Weights of a small encoder-decoder audio transcriber.
Training: 15500 steps, batches of 64.
Data: trained on read English sentences (LibriTTS-R), 15625 training examples, 63.5 epochs.
Rows from block 3 of the text decoder of a small encoder-decoder audio transcriber, named by matrix and row number. Rows with one number belong to one neuron. Each number is 200 + 20 x the weight over its row's rms, rounded and kept within 0 to 999. All counts start at 0.
After each neuron's rows are labels from the 100 texts, of 14976, where the neuron reaches its highest value: "fires on" is the input token at the peak. Only what is clearly more common there than usual is listed. The data: read English sentences (LibriTTS-R). In brackets: how many of the 100, against the usual share in percent.
# fc1: MLP up (decoder.blocks.3.mlp.fc1.weight, 1280x320), inputs 107-213
# fc2: MLP down (decoder.blocks.3.mlp.fc2.weight, 320x1280, transposed), outputs 107-213

fc1.423,203,221,187,245,227,215,190,201,172,154,207,222,210,215,233,203,180,238,199,196,202,182,166,207,193,176,200,205,225,174,181,188,184,178,249,162,211,173,200,211,221,206,212,177,199,212,209,244,205,207,233,171,176,179,198,209,212,179,206,185,206,173,197,204,157,201,226,213,197,205,213,213,219,200,209,198,242,192,197,214,212,183,204,181,174,254,199,202,207,202,211,177,188,184,189,161,196,250,167,191,178,217,190,192,185,197,218
fc2.423,170,183,180,178,180,202,218,190,196,192,200,204,188,191,211,222,192,187,225,192,186,200,195,173,200,224,221,157,178,184,209,208,184,212,228,221,230,208,210,232,214,201,143,168,223,230,197,203,189,196,192,208,211,208,193,184,214,193,202,170,198,203,182,232,206,206,222,180,194,233,180,152,251,228,184,173,212,180,184,206,202,201,179,170,188,205,205,198,220,216,203,214,199,191,203,200,173,177,227,215,184,193,199,171,218,223,183
fires on: "the" (45 vs 4.7)

fc1.48,200,179,176,183,186,194,229,198,220,205,221,191,173,230,217,220,175,197,212,190,201,217,194,211,171,194,181,206,222,195,204,216,193,182,189,181,202,180,179,195,204,216,192,207,199,200,215,218,188,187,224,201,186,199,198,228,223,211,183,212,180,201,194,201,194,207,189,193,211,224,218,206,232,190,187,191,185,185,197,173,212,212,201,224,219,198,215,202,210,219,173,197,177,193,204,159,216,200,200,195,156,211,176,209,222,198,229
fc2.48,160,208,197,194,236,209,190,200,199,241,210,195,215,160,185,186,191,244,208,185,184,164,186,156,163,193,205,189,209,191,179,225,182,207,178,193,174,185,157,179,192,203,199,194,226,198,214,180,149,226,198,231,203,202,212,185,218,202,192,213,208,211,223,210,201,227,229,174,221,212,216,200,180,180,166,219,185,218,169,194,216,217,208,206,167,193,200,189,162,214,190,159,211,185,220,217,233,165,210,158,203,181,241,191,225,199,177
fires on: "for" (16 vs 0.7); "about" (11 vs 0.2); "eighteen" (10 vs 0)

fc1.691,190,204,208,217,147,198,229,220,156,211,211,190,203,196,207,190,188,201,180,192,186,236,212,215,245,226,181,164,208,127,200,201,213,216,198,177,202,187,197,190,177,231,193,205,154,205,218,208,171,192,210,209,184,196,223,193,210,206,201,169,196,236,169,221,214,197,184,232,201,203,188,267,202,218,195,239,232,187,185,207,232,234,189,186,225,184,167,213,209,191,156,160,179,206,188,182,204,180,181,172,184,221,189,208,216,193,186
fc2.691,228,232,178,204,213,172,206,188,169,243,170,238,201,166,181,191,215,183,220,156,167,195,191,212,244,199,187,215,190,203,210,192,212,178,218,190,212,201,183,222,206,193,220,196,223,207,225,181,200,172,178,191,227,194,202,228,213,205,215,176,218,177,147,218,237,201,177,173,227,218,198,185,191,175,229,205,228,196,218,250,209,168,198,221,163,213,200,236,214,204,194,218,222,179,216,205,195,243,178,207,166,196,203,219,173,214,220
fires on: "great" (9 vs 0.1); "gold" (7 vs 0)

fc1.396,191,217,213,180,200,205,207,168,175,208,201,199,157,187,171,194,214,222,154,189,200,198,181,214,179,200,244,196,184,180,233,207,195,196,254,199,198,202,170,221,180,203,181,186,211,206,192,232,205,201,213,234,218,182,171,208,201,233,182,222,194,181,181,215,157,185,197,191,157,241,210,201,190,219,206,190,228,186,211,196,172,193,210,203,182,208,217,182,210,185,211,239,166,241,193,212,201,207,189,202,201,188,196,188,201,226,206
fc2.396,177,198,205,213,226,190,174,192,219,178,208,185,220,213,240,193,190,206,201,196,197,164,180,194,175,146,198,238,224,192,202,204,218,205,199,204,179,181,221,170,197,232,188,178,180,229,178,212,197,181,167,166,219,169,199,180,209,211,195,216,186,184,219,180,199,180,205,215,210,190,214,162,214,206,205,204,196,222,194,194,206,173,236,177,163,195,220,219,156,190,192,193,204,214,222,179,215,205,199,218,191,203,191,195,201,165,195
fires on: "might" (22 vs 0.1); "they" (21 vs 0.4); "would" (17 vs 0.3); "always" (14 vs 0.1)

fc1.68,197,197,189,247,181,201,198,162,212,186,180,192,184,193,235,236,200,250,199,190,184,191,208,182,217,170,222,249,201,205,205,217,194,229,185,187,205,180,215,186,240,212,192,220,174,215,192,223,224,168,210,191,189,213,175,194,170,182,196,208,233,194,187,202,183,195,233,226,176,214,222,180,193,193,182,208,170,235,211,193,182,218,195,232,203,210,230,201,206,185,221,195,206,194,197,165,203,203,187,176,194,200,182,189,218,216,232
fc2.68,202,234,199,227,190,226,229,206,192,169,191,197,178,161,231,236,230,171,202,228,193,208,181,220,226,192,185,139,198,235,223,182,177,227,225,213,232,178,201,193,206,192,230,214,193,204,238,222,181,206,151,212,191,212,211,200,176,176,207,191,228,201,223,202,231,233,172,193,191,200,200,191,252,194,194,180,207,235,210,216,184,199,204,208,218,225,217,224,220,185,216,224,202,197,174,249,195,191,191,180,169,228,216,180,195,222,202
fires on: "a" (60 vs 1.8)

fc1.598,213,177,216,211,194,195,233,187,200,181,199,227,204,208,208,228,195,232,200,207,195,189,247,220,226,227,217,209,231,222,208,212,241,204,178,206,219,214,177,197,191,218,209,273,192,223,159,182,184,221,224,209,203,206,184,185,184,147,206,202,158,188,205,177,193,158,217,189,189,231,239,171,191,182,176,204,206,245,217,222,254,246,245,218,191,201,198,194,203,209,187,243,206,223,204,182,181,191,216,233,208,188,193,186,215,174,220
fc2.598,161,199,187,224,243,197,232,196,177,181,210,186,205,218,162,169,195,237,198,169,193,183,200,174,210,218,249,190,184,182,217,209,212,201,219,210,196,239,181,208,191,177,234,192,211,226,229,205,194,195,203,195,194,209,175,207,237,246,228,194,235,220,221,228,176,242,212,178,207,206,215,206,173,245,205,204,192,185,185,177,171,218,150,168,206,178,207,189,170,215,195,192,161,197,213,222,199,201,193,213,218,194,179,204,204,197,202
fires on: "a" (30 vs 1.8); "was" (25 vs 1.2); "like" (9 vs 0.2)

fc1.511,199,165,205,211,217,250,188,163,181,200,192,229,192,208,195,192,160,204,219,217,175,213,159,186,241,216,197,207,230,207,189,201,211,188,194,186,188,181,186,207,203,246,187,209,199,205,174,175,198,211,227,213,218,213,189,216,194,245,199,164,183,209,223,160,233,216,225,183,213,187,200,216,209,175,221,189,186,171,186,201,203,195,190,187,191,191,212,212,197,227,199,176,207,193,214,142,198,184,214,212,191,202,201,217,199,184,205
fc2.511,210,190,230,180,186,211,238,210,190,214,202,205,173,205,220,186,207,206,179,210,221,183,214,163,190,200,185,215,209,198,205,222,213,207,178,186,178,200,199,225,156,196,242,183,189,222,176,201,214,191,162,185,210,175,208,174,186,186,199,196,217,194,202,229,177,172,173,228,205,223,207,179,212,194,204,216,201,198,184,231,184,221,199,215,201,178,161,243,178,203,201,220,157,193,229,203,209,213,193,179,196,207,188,232,227,223,214
fires on: "and" (26 vs 2.4); "very" (19 vs 0.2); "but" (7 vs 0.6)

fc1.579,190,200,211,192,217,203,188,187,228,193,162,210,157,188,189,172,198,203,180,194,229,221,180,202,211,203,204,223,213,208,231,206,200,199,212,189,186,205,201,217,199,225,215,180,204,169,208,216,185,235,208,161,206,218,199,215,227,193,210,191,227,187,230,190,164,198,201,187,196,184,194,203,174,181,211,180,211,173,160,189,194,199,191,186,203,232,184,220,195,205,203,189,204,217,185,156,189,178,178,177,189,217,180,184,188,181,173
fc2.579,175,230,211,189,196,180,224,164,219,172,194,190,184,211,199,213,206,214,197,191,185,178,189,181,192,213,220,187,168,208,159,237,193,183,176,198,164,225,174,256,179,221,168,173,198,243,192,189,221,205,198,154,210,175,214,223,226,208,209,210,186,232,153,204,178,171,189,210,182,236,198,217,191,144,204,197,186,194,204,176,188,202,204,197,199,201,237,229,227,211,148,195,216,187,206,222,184,214,246,178,198,186,176,227,207,220,205
fires on: "and" (43 vs 2.4); "his" (12 vs 0.8); "an" (11 vs 0.2); "sir" (7 vs 0.1)

fc1.123,220,167,201,207,201,199,204,184,233,209,169,187,180,208,187,231,194,209,224,193,200,209,202,186,211,159,258,223,201,224,184,202,181,157,195,195,196,208,161,218,165,192,185,217,218,183,186,204,232,197,202,213,203,192,204,205,227,192,187,180,222,210,211,203,190,206,237,174,209,196,213,189,214,153,200,188,182,196,199,191,202,203,235,214,176,232,227,197,197,221,223,209,219,163,196,191,170,199,224,178,205,168,210,160,221,174,210
fc2.123,188,213,217,210,248,193,180,227,210,171,219,169,212,223,200,183,206,194,165,195,201,189,200,196,201,231,210,180,192,208,196,193,260,229,196,179,184,184,235,232,228,181,200,154,176,191,169,175,183,220,162,207,202,212,189,171,160,204,218,170,191,185,230,191,213,182,204,224,196,192,202,202,205,220,175,243,180,186,196,197,189,175,192,190,206,206,202,214,177,222,211,205,200,191,188,175,201,206,152,208,186,169,192,204,209,216,206
fires on: "and" (59 vs 2.4); "but" (14 vs 0.6); "said" (11 vs 0.6)

fc1.744,205,161,223,232,201,159,178,176,198,198,169,244,198,206,205,220,211,214,224,162,218,195,187,217,214,158,183,189,191,191,200,209,235,203,193,187,196,189,155,183,203,228,216,211,193,205,209,178,228,214,180,193,187,193,192,191,189,197,172,200,171,236,186,196,197,195,205,210,237,179,203,195,221,161,217,186,207,202,179,209,199,206,196,205,182,211,223,196,172,203,223,170,179,207,199,171,170,207,196,191,171,226,179,216,194,200,240
fc2.744,217,196,187,155,172,251,206,217,208,200,189,171,213,208,210,193,190,221,165,206,192,210,185,171,226,219,215,183,186,190,205,210,187,252,184,206,237,198,202,189,182,201,235,200,222,223,181,158,199,194,179,217,221,197,186,207,197,192,210,189,211,235,178,190,204,193,231,237,198,198,177,193,196,200,175,228,195,186,228,180,193,197,206,204,241,142,209,224,188,175,189,221,203,224,187,159,175,217,195,205,203,166,248,228,222,191,199
fires on: "and" (18 vs 2.4); "but" (12 vs 0.6); "certainly" (8 vs 0)

fc1.51,211,168,237,178,189,176,179,183,215,218,195,211,194,218,196,208,196,190,209,169,204,206,218,206,217,192,195,225,235,216,198,208,181,214,214,214,201,205,208,199,191,199,167,225,200,203,207,211,242,186,186,176,195,188,195,195,194,185,137,211,204,181,216,182,208,233,242,222,180,189,205,196,188,207,186,232,183,202,196,200,196,206,206,206,219,203,209,206,187,187,219,200,195,207,233,192,196,212,221,199,176,186,188,158,194,212,210
fc2.51,194,205,190,186,237,202,189,181,208,179,198,218,214,175,209,164,227,195,185,212,201,179,195,194,210,222,191,219,202,208,234,224,157,227,183,177,181,167,182,188,216,215,169,214,202,201,185,189,178,193,200,215,224,185,195,199,206,215,189,197,219,180,224,162,189,182,198,219,213,217,202,194,215,201,175,233,232,221,213,202,192,164,214,187,211,175,169,224,165,214,158,217,225,231,225,205,185,219,205,226,198,171,195,172,186,190,210
fires on: "and" (46 vs 2.4); "a" (31 vs 1.8)

fc1.562,190,171,151,226,184,219,183,185,202,199,222,206,170,189,232,237,202,216,192,209,215,215,204,190,197,234,207,200,211,233,175,202,212,235,223,161,236,201,205,209,223,192,186,208,216,192,198,189,208,251,178,204,191,206,191,188,170,175,211,189,230,219,241,186,182,206,212,190,216,216,242,200,176,201,229,238,192,221,184,216,173,238,203,202,159,272,204,196,187,204,230,190,187,193,180,192,227,209,183,193,188,175,215,191,205,159,223
fc2.562,223,199,242,217,211,194,221,139,200,212,218,205,184,214,198,194,214,228,191,205,232,166,197,208,188,211,240,184,205,228,185,208,204,217,208,195,181,258,200,195,185,187,202,215,219,208,207,214,160,192,177,198,176,183,179,182,201,206,190,211,170,200,191,184,184,196,210,197,214,185,191,166,193,174,199,198,185,179,174,180,223,172,195,191,210,233,174,237,189,205,193,187,211,216,214,207,180,196,193,239,199,205,184,203,185,197,202
fires on: "his" (43 vs 0.8); "a" (18 vs 1.8); "it" (8 vs 1.1)

fc1.761,215,169,178,195,220,192,199,193,184,205,212,205,169,215,183,238,172,192,238,164,229,213,149,237,218,179,212,191,192,219,187,208,189,172,206,157,179,153,206,198,194,179,170,202,199,192,192,218,215,194,201,234,193,200,195,209,198,180,173,211,179,224,185,207,164,209,198,208,215,220,201,215,192,205,196,210,201,195,167,219,205,206,212,202,185,222,224,237,236,207,166,174,217,182,184,170,193,203,198,213,187,191,191,219,191,205,206
fc2.761,225,196,230,169,192,232,175,172,174,189,213,225,193,187,184,228,190,207,213,217,189,209,195,221,198,164,239,177,202,168,185,201,216,204,175,182,168,178,188,211,197,208,198,164,230,217,217,189,207,184,212,180,155,211,201,190,222,215,207,167,174,191,208,226,190,219,224,198,198,196,191,190,163,199,190,186,191,193,177,163,213,200,227,200,204,161,198,205,191,194,201,208,215,231,211,246,221,188,227,205,185,218,262,174,209,174,187
fires on: "for" (34 vs 0.7); "many" (10 vs 0.1); "few" (7 vs 0)

fc1.499,204,171,186,190,171,174,185,177,184,229,206,160,189,185,208,212,188,205,207,203,222,204,241,229,218,194,225,209,266,197,207,203,195,246,208,177,176,215,201,189,206,228,213,251,209,207,195,187,170,178,217,205,210,221,206,222,184,164,196,186,178,197,183,191,185,193,237,227,181,191,214,187,199,175,181,177,206,228,215,155,207,192,206,222,163,210,210,232,205,208,182,216,198,201,256,198,205,218,218,216,195,210,221,214,210,207,169
fc2.499,177,201,188,209,196,210,219,198,248,177,205,225,195,214,216,206,208,189,191,204,190,184,197,200,172,198,172,191,192,206,211,165,201,197,203,185,184,168,224,185,194,183,233,201,205,238,221,214,224,254,174,193,230,185,207,184,207,202,173,177,205,217,207,191,169,218,218,219,212,193,209,199,185,192,208,189,165,178,177,209,173,235,200,232,232,181,195,184,205,211,230,177,230,233,196,224,210,233,166,212,155,197,197,165,193,206,221
fires on: "and" (30 vs 2.4); "with" (14 vs 0.6); "no" (9 vs 0.3)

fc1.674,213,209,218,233,178,179,208,213,168,212,211,203,199,175,190,244,200,203,200,191,220,193,191,262,213,199,176,205,225,183,179,211,193,221,199,193,230,192,190,200,202,245,212,216,188,190,184,183,203,194,195,174,208,182,194,182,187,182,188,214,190,175,166,175,206,197,224,192,211,237,237,202,211,184,200,219,197,220,197,186,203,205,164,242,194,232,190,195,205,208,190,214,189,230,217,161,155,211,166,221,219,234,217,183,192,200,192
fc2.674,248,186,158,226,204,220,186,209,213,213,257,186,204,192,212,198,214,190,243,189,219,158,218,205,178,204,182,236,220,163,211,199,187,203,230,200,192,232,209,167,205,213,221,172,213,181,193,165,196,210,200,187,172,175,208,195,221,205,180,239,221,183,193,189,182,203,199,206,202,220,176,207,193,186,185,189,207,202,195,202,165,194,179,170,206,209,220,194,194,184,181,231,202,212,200,201,206,189,223,205,239,192,191,249,207,197,189
fires on: "great" (26 vs 0.1); "of" (17 vs 1.9); "with" (15 vs 0.6); "without" (10 vs 0.1)

fc1.228,193,182,196,231,186,199,212,213,192,199,190,183,192,150,197,256,204,201,202,185,211,233,222,172,189,194,186,177,212,192,191,196,212,221,223,185,199,177,203,176,204,217,198,215,196,216,203,200,209,182,198,209,189,220,196,203,207,209,168,214,219,185,182,191,170,204,199,174,201,186,190,189,195,195,217,188,181,219,194,187,196,234,237,238,181,269,201,217,213,205,188,174,172,185,192,198,196,196,180,193,184,230,177,163,199,187,176
fc2.228,195,181,214,207,178,253,202,176,185,202,184,205,172,227,188,193,217,226,231,256,196,191,223,198,200,165,170,207,157,159,198,183,216,206,205,219,206,151,186,207,208,199,179,239,195,215,223,224,203,192,214,211,235,167,242,188,214,180,185,205,162,147,233,227,216,208,214,220,195,183,180,200,178,209,185,164,207,182,192,218,181,175,198,201,210,191,202,180,193,221,191,182,188,227,210,189,191,181,168,232,177,200,236,185,190,219,189
fires on: "the" (32 vs 4.7); "that" (32 vs 0.9); "and" (15 vs 2.4)

fc1.614,202,186,207,225,163,186,209,175,178,209,208,214,207,212,213,211,189,176,199,202,233,192,248,216,198,222,175,199,186,158,207,210,231,174,219,177,208,196,210,207,171,167,204,207,183,189,218,191,198,220,165,177,208,190,209,217,162,205,175,195,211,183,176,200,210,212,219,199,181,199,217,208,163,165,216,206,198,220,175,206,256,222,195,198,225,204,195,191,225,196,182,186,213,197,199,175,193,187,172,217,193,198,222,222,215,219,171
fc2.614,239,203,177,206,199,192,177,206,187,186,184,224,188,225,206,181,198,203,196,183,203,199,195,179,234,231,184,211,206,220,231,201,179,238,187,201,206,222,224,185,217,196,196,228,214,168,202,190,211,236,218,233,188,204,228,185,157,154,190,203,225,211,175,202,176,186,173,193,204,238,156,197,198,178,169,210,202,209,175,182,206,183,212,229,198,193,174,201,230,216,206,185,217,224,171,199,168,191,175,212,176,234,192,207,180,181,164
fires on: "great" (31 vs 0.1); "his" (21 vs 0.8); "their" (14 vs 0.2); "the" (11 vs 4.7)

fc1.254,199,207,193,186,182,219,217,179,221,205,195,207,225,194,214,217,173,212,180,198,168,186,206,191,206,209,189,193,197,178,176,244,236,157,208,206,220,225,168,212,193,201,210,242,201,203,200,207,193,172,210,199,194,171,206,183,202,231,195,181,224,204,189,195,183,190,226,210,170,205,235,189,203,164,188,216,153,184,187,199,235,261,221,223,213,250,193,221,208,225,213,197,183,190,197,161,201,196,215,240,162,204,188,163,256,199,195
fc2.254,189,215,168,179,201,212,199,203,195,186,224,220,180,164,245,213,221,186,213,179,186,177,197,211,189,205,163,173,156,186,202,178,224,196,204,194,193,164,160,180,201,200,208,240,232,180,183,207,198,223,215,224,214,246,194,216,188,232,203,203,214,197,222,198,208,181,203,188,213,234,186,247,185,252,209,209,223,228,215,231,181,177,191,181,195,174,214,189,177,188,192,221,201,170,218,146,190,199,163,184,228,166,206,216,194,218,156
fires on: "open" (11 vs 0); "over" (9 vs 0.1)

fc1.630,194,205,183,202,196,184,225,206,218,184,171,190,181,219,196,232,203,200,193,166,224,239,168,229,175,213,204,180,179,168,206,191,198,206,212,176,227,185,218,203,220,204,166,167,187,217,204,191,153,212,208,208,179,192,186,214,196,220,200,174,186,205,164,179,195,223,174,212,161,223,213,193,182,209,195,189,236,241,204,195,200,206,219,211,216,215,174,197,164,200,196,182,192,215,248,214,197,189,211,208,209,226,210,202,218,225,193
fc2.630,185,189,206,187,166,160,214,181,194,202,207,213,189,232,177,209,199,189,212,240,173,221,197,208,221,193,202,200,198,225,152,192,187,225,198,190,214,195,178,200,192,224,166,185,213,173,202,200,190,216,157,174,166,212,206,182,198,221,213,181,210,181,187,201,226,196,228,204,173,214,147,227,202,213,179,212,167,162,181,223,185,166,198,185,221,200,200,193,222,271,196,216,201,193,189,225,227,183,201,202,168,220,148,215,228,181,234
fires on: "that" (30 vs 0.9); "there" (8 vs 0.3)

fc1.566,176,190,198,174,182,176,197,191,237,207,198,198,186,180,221,206,230,215,218,173,185,210,174,202,219,188,192,193,187,194,191,232,217,196,242,209,208,216,212,191,199,158,185,206,168,204,218,210,178,209,218,200,200,212,203,205,210,239,175,182,234,216,211,223,188,223,169,208,189,193,250,234,209,204,169,224,194,192,193,234,209,217,193,186,198,174,163,210,207,200,167,166,198,199,161,198,182,218,159,218,198,193,207,211,176,178,202
fc2.566,202,226,219,202,217,185,240,232,203,170,244,196,193,229,209,221,174,211,176,234,214,170,206,212,230,222,171,195,228,188,201,215,184,155,176,181,209,182,191,186,197,175,212,173,198,190,194,168,163,216,209,206,191,206,211,187,221,199,216,177,181,228,179,204,170,234,222,198,177,204,202,217,212,155,197,223,204,184,170,209,216,215,223,178,209,200,227,206,243,187,172,163,209,177,213,227,172,202,166,230,156,198,215,191,192,181,251
fires on: "his" (83 vs 0.8)

fc1.30,177,212,172,214,177,235,206,207,198,161,210,257,196,191,214,179,204,214,190,208,217,191,184,214,205,193,179,195,232,195,210,218,194,225,226,201,223,208,216,175,195,169,227,178,218,196,197,212,212,217,179,197,179,200,208,185,204,179,197,193,228,200,171,227,180,230,200,152,174,186,229,184,184,218,246,252,192,198,158,196,189,209,198,203,182,218,175,165,207,188,218,186,191,196,191,208,204,226,153,222,192,222,165,184,198,199,191
fc2.30,165,223,187,197,220,207,201,210,178,206,216,212,219,207,235,205,219,207,210,215,188,205,167,197,186,189,217,191,197,184,208,239,216,225,246,204,176,178,200,175,211,188,208,201,173,183,190,168,209,189,216,198,218,181,214,192,163,210,206,220,146,172,197,228,239,206,200,181,189,223,225,183,215,206,169,176,179,185,220,191,192,205,174,240,217,200,218,230,192,218,228,197,193,186,212,185,184,187,182,190,190,222,172,218,189,187,229
fires on: "the" (92 vs 4.7)

fc1.302,201,202,208,199,198,209,203,153,208,197,188,182,193,201,253,200,176,181,240,187,221,215,192,173,175,215,219,188,221,197,228,207,195,193,193,188,173,172,190,188,217,229,182,199,197,199,208,233,206,232,206,188,184,196,184,192,219,216,208,188,200,172,207,154,208,175,255,187,216,196,195,230,157,176,200,209,183,155,184,195,210,173,220,195,202,232,223,264,194,210,183,235,224,188,205,173,195,195,193,176,200,220,199,213,203,145,217
fc2.302,184,237,219,209,193,194,182,210,190,200,219,220,171,226,201,208,233,167,195,222,179,175,185,193,205,173,170,233,198,176,195,203,168,163,181,169,204,210,196,275,177,211,175,180,226,213,191,198,220,218,225,164,194,213,208,214,198,188,147,213,212,198,180,232,211,188,170,211,191,218,218,234,216,225,237,182,191,197,185,208,192,203,166,217,245,198,216,231,229,203,212,188,179,185,180,205,190,205,195,188,218,214,196,162,204,225,208
fires on: "and" (54 vs 2.4); "cried" (8 vs 0.1); "of" (8 vs 1.9); "answered" (8 vs 0.1)

fc1.71,168,204,198,212,205,183,199,164,237,170,198,193,173,197,213,245,195,231,193,178,198,206,178,195,200,189,236,154,241,197,201,197,178,220,229,205,190,192,185,203,207,215,204,208,189,235,194,226,172,204,229,187,175,217,161,192,200,179,186,223,210,193,182,204,220,193,244,210,174,201,186,196,184,219,171,192,216,205,172,190,209,206,214,232,163,235,187,219,185,189,193,163,200,211,186,181,202,203,214,227,188,187,189,198,184,200,240
fc2.71,220,193,229,193,201,213,230,195,206,204,195,222,163,230,221,188,206,210,212,193,239,175,187,181,242,215,167,195,178,208,203,189,197,250,204,202,183,196,198,202,223,179,197,196,217,245,181,212,189,181,204,207,210,214,205,167,213,209,201,203,198,206,225,219,223,217,218,182,216,227,189,173,216,212,191,196,204,198,218,227,176,205,165,170,227,125,194,196,201,217,224,212,215,182,194,203,181,166,198,166,139,197,228,177,212,205,191
fires on: "the" (30 vs 4.7); "that" (14 vs 0.9); "a" (13 vs 1.8)

fc1.705,176,170,204,227,204,232,216,202,214,160,199,246,205,208,210,217,200,220,187,189,196,219,194,178,173,216,183,214,220,224,204,202,205,218,218,161,188,200,209,210,222,187,202,196,198,189,191,187,178,208,181,169,203,198,192,174,204,197,189,163,224,210,194,215,170,257,184,207,207,197,247,202,196,251,203,208,200,193,177,187,221,226,208,209,202,201,186,215,196,206,201,206,184,236,183,183,157,250,161,219,204,209,190,193,166,197,203
fc2.705,235,209,186,196,181,154,174,213,172,190,213,169,249,215,198,193,207,191,215,214,189,200,229,182,203,209,211,181,192,174,172,208,181,186,208,204,188,209,176,176,188,209,178,231,210,194,191,204,218,193,216,222,219,203,241,212,201,199,189,225,149,167,235,230,203,130,188,192,201,218,205,227,218,200,210,234,157,195,197,230,195,212,185,184,225,199,214,251,218,216,212,202,178,178,208,224,205,186,221,194,156,213,181,210,194,200,202
fires on: "the" (92 vs 4.7)

fc1.104,213,168,194,196,158,221,227,154,204,195,204,180,209,176,167,209,180,187,172,189,203,183,202,188,175,196,204,211,192,188,164,214,220,197,181,224,225,186,170,204,198,218,195,196,215,231,183,182,201,187,204,180,273,208,174,212,199,205,205,187,169,174,251,221,206,190,225,202,221,178,235,212,206,164,204,190,215,187,230,166,185,202,223,200,199,183,195,195,166,184,197,226,183,203,208,225,229,186,185,202,180,183,188,171,208,214,189
fc2.104,180,204,187,221,186,226,195,215,185,173,223,243,146,201,194,242,184,193,196,165,198,240,203,220,203,200,185,196,190,171,187,213,210,205,206,187,213,195,220,191,200,208,237,186,196,168,214,224,183,196,211,204,201,183,175,195,175,208,180,217,211,205,224,236,250,191,236,210,186,195,182,185,220,215,210,159,199,223,181,161,181,190,189,180,169,199,215,177,197,235,247,206,198,205,198,176,175,224,183,197,203,201,191,257,208,162,186
fires on: "a" (16 vs 1.8); "and" (14 vs 2.4); "have" (10 vs 0.5); "not" (9 vs 0.6)

fc1.513,214,182,175,213,182,207,206,212,197,210,192,231,239,212,197,201,175,198,200,210,185,176,198,199,191,223,173,206,231,204,218,208,195,184,212,177,221,196,205,194,186,201,173,194,189,187,217,179,208,212,175,165,199,195,216,216,187,234,190,213,199,199,223,185,213,243,180,179,204,201,191,238,197,210,234,225,238,178,167,196,246,212,184,186,228,181,207,204,209,196,221,176,220,211,197,142,198,187,157,216,200,208,170,180,204,191,211
fc2.513,198,179,185,184,203,176,204,237,217,184,226,210,177,204,176,185,212,216,204,179,154,189,225,208,213,221,184,228,214,189,247,219,210,207,212,213,204,161,234,197,193,187,192,211,185,211,215,242,179,204,175,231,192,184,174,208,202,236,193,217,199,162,177,214,174,194,194,220,191,188,190,204,192,196,208,223,230,202,175,194,200,234,196,208,163,177,197,164,184,206,191,206,191,201,189,205,164,207,227,235,201,223,182,199,186,248,175
fires on: "great" (7 vs 0.1); "these" (7 vs 0.1); "two" (7 vs 0.1)

fc1.356,205,141,184,205,182,188,219,204,197,191,207,219,211,220,184,221,210,192,188,185,192,194,201,194,203,212,184,196,236,215,205,216,206,148,215,170,231,204,224,194,172,193,212,205,178,204,200,179,183,212,225,171,206,220,196,239,210,181,180,198,174,228,233,197,233,246,202,190,216,213,202,194,205,206,188,164,206,216,187,206,232,194,191,151,230,195,200,222,205,206,205,218,200,211,156,158,195,178,187,203,212,195,150,213,251,197,248
fc2.356,212,236,220,200,223,212,181,225,197,214,173,205,220,203,189,231,206,222,145,213,179,161,201,168,213,211,204,207,185,184,221,175,181,198,188,217,237,174,187,227,203,225,156,244,220,237,188,189,174,196,214,197,175,177,213,171,221,203,175,202,226,168,187,211,188,179,182,182,160,174,190,208,211,189,198,246,208,246,195,225,238,193,237,206,191,190,182,190,210,208,176,195,236,201,209,224,204,198,213,194,214,188,234,195,195,217,212
fires on: "about" (18 vs 0.2)

fc1.627,198,186,217,169,206,211,226,176,177,176,187,161,209,188,187,205,178,199,177,207,237,190,193,206,178,189,180,168,180,162,177,208,204,232,203,173,208,195,192,224,193,195,197,179,224,208,207,190,146,214,209,198,198,174,223,210,195,203,226,173,144,232,238,182,181,210,201,192,204,190,225,227,200,215,208,227,229,175,188,252,212,191,234,148,190,197,166,235,228,213,188,213,172,238,189,195,190,181,208,191,215,194,201,192,192,202,203
fc2.627,165,219,182,247,179,164,165,184,223,164,182,178,170,215,211,192,212,220,194,194,199,209,180,163,212,233,218,171,202,193,153,212,162,213,195,205,224,199,229,204,211,164,199,223,201,212,209,206,198,203,212,215,243,200,164,224,169,185,169,179,248,181,199,218,227,196,219,206,186,191,192,199,217,195,197,200,156,208,192,189,197,193,201,192,212,203,243,181,156,206,211,177,190,189,231,221,222,203,198,170,163,237,179,189,222,225,196
fires on: "his" (11 vs 0.8); "this" (11 vs 0.4); "another" (9 vs 0.1)

fc1.395,193,172,196,236,184,247,230,190,177,179,177,188,183,204,193,231,177,172,190,198,211,185,233,196,211,208,212,174,202,178,194,211,222,225,212,222,214,175,169,198,212,240,195,193,217,208,201,173,216,212,209,205,177,211,197,205,233,152,206,199,206,178,232,205,195,206,215,192,187,237,226,183,203,173,196,208,207,198,215,224,197,220,224,192,231,198,184,220,205,181,178,246,197,201,181,169,204,183,204,183,177,207,182,183,197,171,195
fc2.395,222,252,196,167,230,196,216,212,165,189,181,205,195,192,199,176,283,209,189,208,202,183,174,220,208,197,178,193,164,213,199,183,226,194,195,174,168,198,200,212,210,190,190,206,230,179,195,198,187,172,178,176,183,190,194,211,208,207,165,182,215,195,191,221,196,232,210,221,204,192,186,203,212,193,193,198,179,191,192,205,225,186,211,220,189,206,208,171,234,192,196,149,220,192,205,187,157,202,194,194,190,183,225,226,180,226,165
fires on: "about" (19 vs 0.2); "for" (9 vs 0.7); "up" (7 vs 0.3)